config = dict(
    norm='layernorm',
    experts_per_token=2,
    projector_hidden=1024,
    batch_size=256,
)
Rows from block 10, named by matrix and row number. Each number is 128 + 24 x the weight over its row's rms, rounded and kept within 0 to 255. All counts start at 0. Numbers have three digits each. After the name is the row's rms in percent of the matrix's.
# proj: window attention output (model.blocks.10.attn.proj.weight, 256x256), inputs 172-255
proj.153 113:160131128131074092153141141094132117192173116142119089182104205168112143091150188157119115099148099129131140107129082116123141138165120104152148101122130111108143101142121110118156150120115133111140110091128124108124128127187124115115120115167158133172
proj.154 096:118137136120140072145078147183137140114124089127109103131139081129136125133117116154137096087180137099172195133155125169172111134114155136113129165120105156139148115148133126136135118105128127117167158134106144125137159186099102121131124124120122135089
proj.155 105:115147127134163124159115137174138131121183113147092117171136130127132130154115118088117121116133115118120097123145125129167121115126136099131065090195177137105096136144143127121130146112138124147152118166116135139149125129135134153154129105125157141113
proj.156 098:130139113126104104175105121161151092106163124152120159174210138078133093095127122070066118098133067177150143160128100098121164072152108102127123128111106139137118152130133127142095117119151148104102138116124142104111129121137097128105122125133135125099
proj.157 103:144096120097127147136083165175134070083142083145114147136134099129167134085125130110074122112120150176161157115102131128078107197124114149135125152112113056127155101118101103119128149133134125129151150110136149160169088129156129103133136130134101148123
proj.158 089:102118106160137147144110109113142143133116172127145182102167108129148111089132120140143126111139143115156105111128148087140153118156136150107176156047122091121105159156128093117147129125157134154109132152074113125118135112171111120092100166098156150076
proj.159 098:151143147103125205101048118125088105092088098124118117097113112159135103080117150103160133133150154108120134152142111120092137111151103155094108103108123097080162165118106140133107155118130136120093126117095121128075141116080145172136132167121143114122
proj.160 096:098098149086130136130071127107116128120109157125122122090103119157132164138127118156159127166127135123094142153136137141139072156069125123164135093157155138121151138101144115093148131130126129119153108116160136143206131140153158101142129118146121138133
proj.161 105:127117124113139109113122148177153120145114119158115096140121150105115133158114113150103138108151096101106107096131134092135119117100139151121136144175137127096191119107102120107136094140150125099091117146121135137155120145192159132165132145136138086136
proj.162 099:172136139112127134140133149137138122132129072145113122160142154116111133139125133096093136094134124137122112139147118079128181093173126134132181132056093132143155116125146089123132135108104135109142109112148128132175123134160138119106162137116123132134
proj.163 111:086117125123136139130098147151112143137139137115117134123136083112114158094165096155125128137133135119094146122144096112153143116134152137140162133129141137107118175119113142166102096150188141104108138142095127114112175158085148154140148119116131099137
proj.164 098:150168122077119144147154128120124171141111111140121060130090147128109164141151138155154177126133129132082090141179122140135150066137129113129110134183141151123070121129093137159159145147172151159116103101124129162149126129097152074121127087134137122188
proj.165 103:139160139153106111136082138097181126092127124139104102125108154126136136129102135092100115089093148132165129131148155129109118164106103131122081111149134122132083122169126134176119138098113103163136139180113110133142117128088134161129159148134134097131
proj.166 110:136171129109141142151118152177132123110192089140104158152134152123112143126140147128090109096126115143131131100111099099127116136190144133088141098151165087134144130084128125107116126133162137132135131132140146113112140121097152159108136113145177150136
proj.167 099:125112172140127091084154137131155140145120127116108075140120149174093176106145152186134162135143137108133128139112170115108077133094129126115128146156124145146175116109144066092175121127089133133140139101076161112165112144186129136127135133110143103110
proj.168 095:142142142144098166099086082063130153104094131127111126100133103145165112127117108176157144126127219069105105115076116134167145124180123138123129101150120124107138091156106094117099156103087124131139115115116115116104131125051138150103132139124132105102
proj.169 091:144114111109118097137102111159139081125111104138116128135139122110125109093155107130089090123102170117147122147134122125076129154131129147118111143163114141118162155117134104162107102151129124146091118126122111124171143124172135084165179159142124149139
proj.170 117:090137129131137130103162098072148181184124148148121089099122109149179119124124083110154133167104152088126089102146114123182132126144153121143114121159145155184077133136138154157134115107156150131185154141129125130125118143158119108150154133132127092150
proj.171 094:136107119150098112104127166152133157126151134075137111132136136111114130160141157119159134144162089130071148148132093137097145146119104138107112129130110127121110105160120124178109164121105095114128133136125146102096134097086106174114135127136136131122
proj.172 105:125116140138128113121137129072129121114092152136133088133136148102109135140125127165165143153131135113097124151140106119173161141105145127149180172046093106140132124145125137131103143103091112145122083084146131108096120140059102132130120129096099126147
proj.173 082:103076145144151132131120123126076132177121132105166144099129088131131067134154146156130157167144105133134142103086140108144131124139159148088127140144156091112182089098073071150129129147113106103140132105144104080113126151086102132092154113138164106129
proj.174 098:144163103051074095123161126140157138123134137150155050138122121143154139145095119145131141132098164133132095172157084139128105114115119107172139106130105117089135131145119134178128151126133118106161115106156135127161113144132133148111095105060131121158
proj.175 107:149131131155125163117149082083155197108102129159117036136100135123138138146122103136133127138167127099135132148164095149184139095122104113135106125145084152114155098175130126167103142113142123116136135133107113090092150143074077170156112115128106106128
proj.176 111:150159159110120164118140134068130118095108167106171146121126126118134131187122089101135127149092130069126077093093109132126140134135135121124136116123168076123087123143138143132124113120125107126139156136112147111162124113105152159115154144095164121112
proj.177 087:134145140136160101130150112110166139108129110120107155153136109101120101173142135094129133119110114113159112144125123128142143137161143144151123100123131132155085156106137148157111101097132110118094140100159136149118087141103114159119091133122151136136
proj.178 108:117140115119119143120115123100059106149151156139162119113111088140154183094127144129142102128106143147143108107098130141126040152094135152140136127119157094155115104122113107141146129096128149118144115125141153122126121142172139125128142076120097086178
proj.179 119:147069137199127130139114151125174124093101140131096123081126136133147120089115124115109102120087113082162095124136147132121135178140156145118123128141122131108132141147145158158106120094151122141135144182117134130102139131134113161124104160159132116102
proj.180 110:145113145117135121124159143136131140146154139098131155124188105101112096217147077086125127158136108143077163109134142098068134099097099121110124087145116133166119111115130097122119117115128134158122152080127148155165118120163153107136161152125129159142
proj.181 083:150141116119116162099168119098102152148120124053149173092104126123114121124144149131123142181152134158109140141123129121156134069151128094092102155139136113156128139121105128134152109157126091124073129113149142129117131133117109115104126116098172128128
proj.182 100:141141139124151171118091149104092147122101116072093091120108092138172150139166090175162140183159138146106157134112154157180124131087153140137154150149152116125122150134148121162106121137144116131145162086105105119140146142143150130162151146132152135087
proj.183 090:147141139124094122107193123121163141152126147118170084119116194161074151122109187134107151108099103163129123142096165115099145121112095125141140150069110120093158086140116119089105146098093131106114134120123136115094124103143096119116137130101148085145
proj.184 109:105145099135122112153148136139095115121145088141123146140113144133126130145146112078152110165078161126145122136112121126101124125098110131136153151094094144110100110137122128139127132129087136153178163133129119132113096132114122124122074101095108118107
proj.185 109:122095155158149090123148142150138138141136152084144159106162144154141144089151152139124157121144133109109167095122137117142099126110159151106139153125170115125171163096130069105166075140163126121111135114100141134173143096154160108098122106131170115130
proj.186 107:141097125170108112136113131128130114116143137117160117159126111131123121128135115139157143133162143105135113114052116135104108138127134131120139105112125058128110109106119119137149094120134115136126118129090143165152149113191139098127150145149146149119
proj.187 114:115101119110118117132092148238068100101111103109067110133143132112119103166132091144126103143149096164127191148173130168156122080112131108153115141172123153164116114161135113122120127126115155132143158137121109121134150127128145133124101124149155124097
proj.188 085:112139078106115098125157155099149157099095113140121104149068082095156134134113086131132137122129149120098117132090118138099145156117104162134069115141138109129102160127137150155112153160111114158155102127124130103100153166038080140143126122100123134096
proj.189 099:117110129125122104121230106133141145141106152125152127138158124137142117140159116151171121129164113120076146140110137108138109101126144130141114158125105130159129101130092103105132118099094146135118112098161133150166122129177118111123124085118123166179
proj.190 104:108122118177171101117161125118132114113143128103140149135137113101124137141111123092123123084185126118171142138095114133157133146123176147100117174152171124143098095126145118134113145137146105169129147120142155119122128133129144153085140090147142091128
proj.191 117:124115141148149129119165120118164172149087164135088122125124128140123145140103077132157132146135156098110099122209123137147137091115157096142125134194150200149105145129149102102155103129114132121145148157097108125173107125156128120139097133166146136109
proj.192 076:102149176092132116123135100122104128094089109123125092127123051086162099160137128147116102116147165120122145148113165130185088122089135111101135144126119182137153132107148096084136103119098120093183149152148163119135133099108131088148124133111140131108
proj.193 091:107161129152153126130128140161095108100133121124127170140155091118141110135102135163178135160120113176125165109077176119147114122098119125140162176112128135151112149113114163069092111125118128123103109136139101120131172143115124121131135079100115097108
proj.194 093:145130144114153188120045140178087116108125110107138145128133094114121107094153135164139130126139150128150133149121145153107120120153149116093109105146115164115175137110105082116107146187140121089119153122098137154147141110155144090159123136171137135114
proj.195 117:159144131126096193071133101081125163119072137141142077156113136158118157124146154179156161153113155101092114142150162113122121150110098114174110109139089157091176094131124137138138172117108144102121072068144108135149109109127112125128121151106123124141
proj.196 107:161174130115105131145130121097131160132105139122165150122097146145093150143117142103131158150102137133132148113083134140155110115117103127144149129160144156141095090146110174099131165119122103146108105122166135125132132142159156133125100149099111118117
proj.197 094:122134103118159157089139117161123167119026155163146099138104125141109132120117109145160191143090137107064117110133127101142177084172137097121141135136112131125133156143114118138141119138142128125144110137154103173103130121126136137108100119148124091125
proj.198 092:141132146146161110183094115154089102115145129143098159143152150117138113138108093086098097081148113155170160128128138113140121137137123134127119133125119108117116131096127119112128114137139109131121153141112129129131137139123117113139114162156161143112
proj.199 093:132136125151163105166166103140138126149143143085125159140130163144136127141125195097107086100116115138169173122095140130118115163161136110106142131123110098148112111118080118092146143151129073156135161126164115181141092088172143072135084129145103178126
proj.200 087:119096108134111118147143166129146120116150129126125071120129113124120140111144155154173162114129125145063109124151123130123095111117137111179123118176113160133162106121124136124126123128163092105108118115113153107103165124091091117161127106138135122156
proj.201 107:150132143125153182103107112089153168090075145109124095127122112150127129128127110175171117176132153131120145146183114159140161099117137122137098116160119214113121115135164145139086110158116139104098138105111086147143103116148139138129107157129119127108
proj.202 088:139110107151202119117162103152106155147113141117129134125157163131121103136151109157165180163109120116094099141135161120132142117099118117124121112142124135146128111121098118126172146123128158112115109162158126168157111124216143091128138127148143166152
proj.203 104:098147106134158123140141166116114126109162112125147161135155141115140134179112141119149114139097105168104167144102128132147127164051094093146190144096087139149117079138125172098101168123081064161118111135150140146110102112107112102107084169126115171139
proj.204 092:125186161079161097115140100130135180124093164125122106109089084155147153147076116131162153128126177085105125144155136159121113185084094099174129108149134126144101146115117140138179172157134147178135108116147109138136121139170166126122127111163165141121
proj.205 097:113111101133151136146126140157099078158171109114113206144159130155136093125108167167110135150130082143151130113146126131092095130098107155131174128071091118117174123123137093096130094162115146075125136125137142140108104118149107110114113139102107162152
proj.206 094:130082169170114127128146131063148120133154172133146125119144118177118110116143144145149165127127150089101098080112089084097113126174117106106082090117109088136146149100142141134143095103120131114150133127082129120109113111106091181125142139115142058123
proj.207 102:131121110140121165120103145096102136083113100117128094117133053090153129182102084138129101140133158139133138137098172141126092117106097124160127143188149127145119126155159089114134091095135120100156118113120106121145112110137127138160127123106113138095
proj.208 111:140161160109147138124168125125121124104120126128143123122131126131118137120135130162149136114154112113109155122189156157155134131107097132142124127114127137108158143113126099115115125143129194110153101106145125160148127125114164075113118132153120147129
proj.209 086:094141166129119125148146131128110135099133142137082101170098099092110118158106096118153102140101148145162124136143118161128140109131115076141070088121109123145079145177172156152108112095098146144154096115141137136137161129057128145108087128143130130090
proj.210 096:169134157170124101181091111135138114089133121122128215114126132131116080155122115108104090116142108138170120107115150125124138139138137114144124124119119111123107156154119130120132092126118109130134140124134105146094118128112142107129132120124112149122
proj.211 113:133147069087115100176093149195142121101115079151105127157168147102102133124132167105092079076138113165143144137120123139074148137116100130127135128121073099133119124149104158124106157134138130154117139142146114117105158144119126122137085145141115150108
proj.212 099:109123127143107105112198151126156107162140141141138119131119168123110124121123147133149150130148091161119120151156120130151114157156175156135130174092093113098145079121105139093129135153118136124121127130173152106086112126162141100117137095132121138209
proj.213 102:121134155167164136127140109122180148107093148107139154121174079142143145129135108129133130124117156092081107152116139146128139153100120139118099109148110156096155111120109121142137066118127110091120142148125130138110127129110136126155111115140125146174
proj.214 112:118094166142167115160138120129157126118133121118103209124138192112130098152138132071064074134122087129153137116163098100113141150117128142131115124111128111128111113124150146124092103131136113143121132137140128147124109118138131096108114160128113170149
proj.215 120:120156154126136079152162142122160143157200098131130124106119139111116080161116135055097071107119101130185142143096135151142074144072079117100128087153147079149131137119151128127135135110112132114169136121115132111142152127110129104102103087115135120131
proj.216 092:117124158098110134119138124132127100112117117151118097113129135095144100130168097161139169148065141115099125162165101124125127115116140158145072122189123165104136122103100125128127118146158092100113139127149147157134131127154152107100145130143125137154
proj.217 087:144156128100107123112102184142092135149147107145075072145104149132127120075118160126112130110076114161142130128148100117173175108145119121143120149088125139118174113165158147092082185122112106140144127131116110120091153135104105155165132136119125093105
proj.218 105:142102149111080110115158152168119099137121085120134071158125137137093147134123140169133134143143120154096139151124128137144099151071125145162116151146126121166142100131142135140145160106109121128126130094132121161138156127089130135118145138093126124085
proj.219 090:115091146129141142112083147159099098126139123084134166087170054087127094115144087128132099122120126134143153136122161146154091114097147154093115175147156091154139166126117127143115115124140158105119148091101123137146155138128120130123133099117156096134
proj.220 105:111104073134087137146180138102133148146158137111169120122147110117114129104117151116138160129136115145114093119094143131075144139148139126096101132145132112131119107130099111101141146150145136111131100102130133109144130156177118119134173105115142132147
proj.221 104:133182147116152186139079133120103149102126169126122158116134122117161150157100125108159147172115148138127120098087124163150134132128109147134148128146137145158090151171151185133097134118100126174093111177082135092073147126068099150123079125137119098105
proj.222 093:143150152141105157126157125089135137122140174122129105117115076140121122093119136148164141136134166140104146123119087142138132141114160123116124090161124123087122160134109134122132107159162174125156114127145115135108156144116139130139151131146138111123
proj.223 092:137136122073156091110108141127113120167180108145134091122120120132135161087162146129097104084179115119109145140158103134176120107154177116149142125128109157135154130117143099117145104154152137118166116157153136140123163125150155124152102065133130175163
proj.224 095:142123138141129183124120097123135145107161104130135138127122127069116121158112087133149182131104122104110091130156106114103158131169140109115130097162140112107064134133148093159127146129176109134114168127155150111133140096122171121113099112125130081119
proj.225 115:152149143104130133174122120160144077107156126135137187145152130112137091165139095094111092081144104146110142124095107095144140105156134144105156135075139096110120179129112148098102121121138110143112108160142145141133166132118192112128117102148115124162
proj.226 097:159084110154134087116102156139131191173124126108080096113125083145168134072144158137111099134110166105148158123130130136139097148131126127143096101139138136134112121132122125164126066119142161122130155145130098122081135124145102159128099137130109124117