From a checkpoint of a small self-supervised image encoder.
Training: 5800 steps, batches of 256.
Rows from block 12, named by matrix and row number. Each number is 200 + 40 x the weight over the matrix's rms, rounded and kept within 0 to 999. All counts start at 0.
# proj: window attention output (model.blocks.12.attn.proj.weight, 256x256), inputs 64-127
proj.90,188,209,206,286,205,164,116,223,126,245,78,178,174,264,273,186,182,172,194,238,186,223,268,142,193,211,252,286,139,182,211,199,254,167,198,233,199,194,182,202,198,240,205,206,206,182,300,217,174,179,266,208,163,195,199,198,252,163,264,297,231,157,172,261
proj.91,174,224,214,284,159,172,124,213,312,176,149,248,164,194,255,262,253,218,238,169,189,230,246,190,206,230,250,201,162,219,271,190,251,144,163,251,250,178,172,151,244,248,187,238,267,198,282,216,112,215,265,187,156,187,257,207,247,263,265,182,162,194,128,253
proj.92,257,186,201,233,226,203,109,233,190,242,313,302,165,213,234,171,258,185,227,149,201,141,125,217,215,224,197,201,192,214,178,205,249,295,133,279,150,218,153,228,198,170,190,124,151,178,176,231,178,152,212,138,208,209,148,221,155,259,194,193,150,210,188,173
proj.93,244,197,184,282,191,233,108,224,171,183,250,187,183,184,277,207,242,181,194,203,201,187,229,121,233,237,147,234,222,182,235,222,167,129,224,198,118,214,149,192,181,140,232,241,206,184,181,277,247,195,172,223,235,250,181,214,162,184,145,141,242,196,192,217
proj.94,237,134,130,209,216,265,157,240,182,178,202,188,228,196,197,181,196,196,231,227,222,183,227,168,163,170,213,228,203,207,217,206,252,150,205,228,212,175,200,245,220,206,220,158,176,174,219,275,245,182,181,204,236,209,201,252,213,253,198,196,171,191,211,145
proj.95,197,215,241,144,132,219,227,172,159,159,194,162,204,206,180,193,207,222,195,204,190,155,127,254,230,212,222,191,206,266,137,264,194,276,148,230,141,224,224,169,197,196,236,190,204,177,160,181,138,233,250,123,270,213,250,173,202,209,135,202,179,179,145,179
proj.96,200,242,218,301,140,165,170,176,188,233,145,153,174,159,260,240,178,216,247,194,246,264,277,130,278,194,155,236,228,187,172,141,217,250,195,179,164,189,186,137,194,161,219,226,173,202,159,162,177,209,185,155,202,179,204,176,208,171,180,170,272,208,225,208
proj.97,207,158,172,130,239,234,184,112,257,222,264,212,214,285,228,197,184,177,160,186,201,212,179,218,198,202,203,205,124,202,220,188,206,152,125,194,212,235,240,235,257,182,177,200,180,217,245,215,252,124,156,254,223,217,145,230,223,213,164,166,211,176,248,215
proj.98,208,223,246,263,194,171,202,243,231,171,123,187,243,266,205,208,191,206,224,227,179,241,134,206,252,235,190,163,170,204,201,186,167,254,203,193,168,243,177,220,182,154,201,145,193,217,173,154,189,223,243,190,167,190,257,217,233,203,184,229,206,229,128,217
proj.99,253,176,190,182,183,319,186,188,224,166,225,227,203,307,193,150,162,246,178,218,198,151,244,301,177,276,231,178,216,171,231,211,171,215,162,243,210,269,171,200,244,137,268,101,194,140,166,232,195,166,210,170,188,167,222,274,185,228,204,189,233,214,230,246
proj.100,173,184,198,256,151,231,195,160,204,214,136,176,231,183,155,218,163,173,200,193,217,167,219,259,189,222,175,196,183,214,216,218,190,183,239,191,244,293,265,231,289,162,251,180,216,235,175,113,224,198,224,170,262,223,212,140,188,155,271,242,288,254,192,209
proj.101,223,286,213,255,230,122,135,182,198,265,216,206,163,197,266,218,185,148,184,165,189,209,163,240,227,219,182,202,233,175,140,185,244,277,227,241,139,205,182,240,151,184,203,193,203,219,213,196,156,210,213,154,165,252,164,203,227,239,174,180,243,198,145,197
proj.102,203,176,221,204,232,152,210,218,176,186,279,166,222,254,229,213,237,160,212,200,222,270,192,134,213,180,203,170,173,154,157,196,249,213,246,218,132,157,198,210,230,195,188,223,262,201,175,152,215,216,241,218,224,196,153,190,194,194,189,179,180,169,206,222
proj.103,184,255,267,198,146,188,251,119,224,210,144,234,257,242,184,237,181,291,199,207,214,135,189,224,214,135,166,190,240,231,189,221,191,203,180,206,174,122,174,181,187,187,185,185,218,224,228,181,194,234,164,177,198,178,219,157,187,225,194,181,209,253,127,237
proj.104,222,212,204,197,199,141,206,275,137,193,178,192,142,220,210,180,208,160,190,222,209,180,165,216,234,146,174,174,219,215,235,207,243,232,223,201,172,210,202,190,150,198,213,174,259,211,193,235,267,180,214,252,182,179,212,210,243,151,175,248,224,125,254,278
proj.105,173,182,224,165,167,257,152,168,230,136,272,271,211,290,148,216,271,262,175,207,111,158,139,243,173,151,198,216,272,256,184,225,231,257,141,264,184,207,192,196,225,226,218,192,137,135,176,234,200,151,226,182,212,185,142,210,228,257,193,140,127,186,110,211
proj.106,111,255,249,259,126,110,199,176,242,250,125,192,173,199,181,292,151,250,191,169,208,213,209,161,202,197,230,275,187,180,191,169,212,190,197,307,230,183,117,181,188,239,197,252,237,218,303,215,198,184,258,265,136,175,137,204,234,188,271,230,183,176,257,273
proj.107,129,295,268,127,107,98,283,34,195,212,212,184,219,300,192,243,134,223,172,186,174,184,137,177,183,174,158,152,228,266,171,181,238,266,158,202,189,210,157,73,237,250,201,222,224,184,186,215,188,236,226,131,173,229,252,153,136,169,212,230,219,266,191,201
proj.108,135,192,216,227,124,178,220,168,225,136,151,178,303,160,72,188,185,270,244,188,231,175,314,231,200,249,191,182,234,165,258,278,194,89,230,151,198,102,239,201,272,242,187,225,243,195,281,261,107,247,196,125,195,166,175,148,123,130,260,246,247,176,112,185
proj.109,158,227,205,234,213,268,168,173,250,219,205,225,185,249,231,206,203,157,228,221,187,184,202,269,207,231,194,120,175,200,183,255,132,245,229,240,128,252,161,193,163,163,224,42,213,184,127,235,250,146,201,255,175,181,189,250,114,235,186,124,267,178,249,300
proj.110,94,221,271,69,143,171,318,159,226,147,204,99,281,195,110,172,211,232,219,152,161,165,138,193,204,204,258,199,201,219,162,191,269,252,159,194,174,168,163,176,219,256,197,242,237,172,238,199,134,258,262,131,107,179,210,232,209,168,247,234,153,178,127,209
proj.111,276,205,118,147,219,219,184,201,196,165,334,220,190,222,289,186,215,201,200,224,241,268,161,249,235,225,232,172,220,244,165,172,184,195,195,228,171,253,205,261,190,171,244,143,146,202,157,234,195,177,258,253,122,126,219,309,227,230,220,245,205,180,195,241
proj.112,217,199,151,260,217,232,92,234,146,220,110,257,178,222,231,187,266,143,222,236,208,235,233,208,199,199,183,189,178,239,232,215,214,161,208,249,145,159,196,257,182,144,210,229,158,260,236,187,181,190,155,222,203,200,181,162,185,198,215,241,205,148,221,228
proj.113,221,249,241,191,160,243,181,205,252,197,144,228,188,193,223,156,181,173,201,228,179,162,169,237,224,191,163,171,195,201,193,219,175,226,192,187,211,195,173,164,202,247,187,162,175,169,149,214,166,197,223,99,237,219,232,209,172,217,224,191,257,243,188,175
proj.114,223,126,189,215,254,223,209,261,150,211,173,234,250,42,141,175,134,240,248,99,147,158,191,144,160,153,121,214,254,176,216,233,188,90,197,78,276,164,215,167,188,213,129,224,280,232,259,196,191,260,166,229,244,183,173,161,217,229,210,214,184,171,156,121
proj.115,204,242,202,242,224,173,173,280,184,220,238,235,143,79,204,187,202,174,223,154,197,157,197,224,183,201,177,255,181,195,237,141,141,180,224,185,195,199,161,205,162,199,188,304,243,159,243,213,150,227,186,248,176,174,168,118,131,170,246,224,227,187,206,231
proj.116,178,191,213,215,262,165,176,260,221,206,187,240,173,149,223,216,213,164,152,179,207,162,170,197,200,182,219,174,136,164,277,195,219,215,215,212,187,187,158,181,150,222,178,184,189,247,222,247,291,127,183,283,202,202,137,150,217,237,155,184,184,187,235,165
proj.117,302,155,165,164,269,324,145,287,176,95,217,234,237,147,237,80,177,173,251,126,228,188,234,174,167,175,160,213,177,218,213,214,219,140,178,235,253,195,283,177,299,222,195,166,208,197,188,192,243,103,148,193,253,140,182,253,133,179,200,152,265,157,252,217
proj.118,112,267,211,182,136,96,210,182,224,220,136,241,202,253,220,281,212,301,175,236,210,157,220,218,274,198,142,245,274,224,195,159,151,249,176,219,184,185,216,194,193,234,135,177,210,208,197,157,126,259,233,228,169,173,140,220,246,183,204,240,189,192,183,244
proj.119,195,237,195,177,226,173,225,238,230,154,247,244,244,167,214,186,218,194,188,206,182,148,125,218,215,172,188,231,221,201,164,205,135,275,229,174,141,251,247,161,169,195,154,250,144,232,117,152,257,179,171,277,202,198,158,180,219,186,182,179,182,204,236,200
proj.120,128,181,244,220,142,222,195,160,221,229,86,160,217,250,157,215,170,226,200,239,249,171,248,194,197,247,208,199,236,145,230,203,229,169,194,213,213,146,115,199,216,191,190,203,148,191,203,171,222,235,206,249,156,176,175,227,205,199,195,199,190,190,244,183
proj.121,123,212,213,111,233,210,325,99,275,199,268,173,229,284,158,190,148,185,153,212,281,119,197,248,206,200,232,212,161,180,175,186,188,263,184,197,268,268,238,204,274,179,263,228,148,202,71,235,220,196,282,167,159,203,223,243,188,195,173,220,209,249,180,217
proj.122,205,179,207,178,223,208,234,241,163,249,146,163,194,122,200,183,158,194,194,163,196,211,106,196,257,198,198,239,172,160,144,221,182,204,172,199,185,210,167,169,166,211,148,174,153,162,159,205,201,189,185,173,198,149,236,173,212,176,201,264,227,191,226,219
proj.123,225,206,237,188,243,212,246,188,241,142,174,211,213,132,177,183,105,247,212,183,209,185,175,197,203,205,209,190,189,211,238,137,162,178,264,171,233,177,267,243,227,130,235,259,244,250,223,153,139,255,260,161,207,213,210,182,178,223,168,191,204,237,138,185
proj.124,255,168,193,161,243,249,164,204,162,126,189,172,199,238,244,177,215,190,184,236,188,150,152,254,214,185,173,152,235,205,160,183,126,275,204,200,221,208,195,224,155,172,255,105,119,209,81,176,201,234,216,191,211,260,219,279,257,189,150,164,164,172,219,175
proj.125,152,186,190,268,247,228,185,171,270,231,214,273,198,205,121,200,229,220,191,173,218,182,233,252,189,210,215,153,229,210,191,236,185,171,232,224,180,196,184,198,193,185,222,204,211,207,224,177,206,168,168,199,185,185,164,216,151,228,239,168,206,193,190,225
proj.126,176,241,226,198,124,90,236,186,303,227,153,200,155,205,254,201,136,202,199,217,220,158,183,227,144,191,218,210,178,167,225,138,187,251,248,190,177,157,172,190,113,222,195,190,203,197,208,183,203,204,175,186,174,218,124,210,212,192,158,224,175,210,290,242
proj.127,154,167,205,231,215,181,182,238,175,225,208,197,211,172,184,196,199,214,233,222,267,242,241,121,194,217,180,232,206,183,193,153,178,184,198,176,153,151,262,204,141,156,170,215,201,241,243,187,218,226,174,204,274,204,162,174,118,177,170,223,278,186,252,181
proj.128,264,142,148,251,198,177,110,220,103,227,178,207,211,169,245,154,173,124,197,157,210,224,157,220,217,220,250,201,202,189,208,171,219,90,258,176,176,201,201,203,206,182,206,230,208,188,217,201,200,272,182,197,235,205,201,236,247,162,160,211,149,216,203,140
proj.129,225,181,207,220,241,178,238,301,202,152,228,215,201,56,166,122,155,260,180,222,171,156,195,190,196,156,241,253,210,221,228,231,100,102,207,115,223,245,295,233,196,177,238,249,247,283,150,158,215,322,227,235,214,178,153,175,304,182,189,267,103,162,204,181
proj.130,163,168,213,86,194,304,275,108,240,52,273,164,267,189,103,175,216,223,202,195,216,185,270,266,134,187,212,192,222,232,271,185,190,200,300,218,204,103,232,283,122,304,79,196,216,201,246,170,134,226,261,232,74,104,175,290,174,207,201,195,194,184,207,213
proj.131,159,223,200,132,170,196,278,148,227,146,254,145,210,244,120,204,214,188,191,227,160,217,196,236,211,213,234,224,154,177,145,192,230,188,178,244,218,267,241,171,182,197,209,194,147,200,198,218,111,163,243,101,211,204,196,258,176,159,207,183,223,281,158,207
proj.132,249,203,173,232,226,228,130,236,166,181,244,240,127,189,261,170,182,263,283,193,200,209,216,185,248,198,189,228,202,269,236,195,195,141,173,208,206,245,197,150,191,234,232,204,164,148,214,219,183,202,175,175,168,177,183,236,192,156,218,197,235,191,185,226
proj.133,235,178,215,192,163,274,194,234,106,166,199,137,195,179,191,123,204,137,168,215,107,258,187,189,126,200,198,171,157,204,232,188,174,254,225,96,242,257,194,112,171,271,183,143,158,166,94,177,261,173,180,229,206,187,239,188,191,202,201,206,198,220,301,219
proj.134,140,221,205,238,180,190,213,170,157,281,148,234,147,218,181,241,271,141,149,188,208,250,136,226,158,161,137,209,277,188,162,233,188,236,186,153,228,197,155,173,199,260,188,146,230,201,177,245,245,179,204,293,157,168,137,193,260,218,239,228,153,133,278,212
proj.135,142,214,225,145,153,181,177,134,231,122,223,187,228,232,184,235,211,274,244,188,187,181,189,183,217,146,221,190,216,203,189,214,217,225,213,165,144,201,247,165,244,110,211,245,193,220,224,245,212,179,216,247,187,204,183,228,277,188,155,174,127,181,174,220
proj.136,216,209,234,244,231,212,133,243,172,216,166,199,153,265,244,196,240,177,123,211,210,173,163,242,193,202,154,170,225,216,232,188,105,191,201,250,184,250,150,204,180,236,194,120,175,191,120,199,232,216,239,256,153,237,209,208,265,199,197,208,209,140,228,270
proj.137,191,162,166,172,207,250,223,276,208,174,190,219,172,136,181,149,193,233,234,233,258,147,255,214,214,152,228,191,182,203,269,148,177,73,235,246,212,160,90,243,194,238,192,236,240,183,292,261,208,134,227,285,131,184,118,128,200,194,301,214,207,150,196,281
proj.138,208,174,202,118,267,246,188,186,242,187,201,225,192,244,184,157,211,166,153,232,223,217,221,206,212,193,193,187,183,177,204,193,165,207,145,221,294,226,188,208,215,257,205,174,208,179,165,210,263,160,228,245,204,216,224,230,195,202,218,245,197,163,227,247
proj.139,254,245,187,226,266,252,192,184,250,181,283,242,210,177,242,183,278,181,172,251,178,190,217,240,198,197,270,166,183,199,203,140,156,213,232,255,200,269,225,273,244,113,288,206,132,225,135,137,226,157,255,243,142,155,203,283,262,243,229,177,258,167,275,242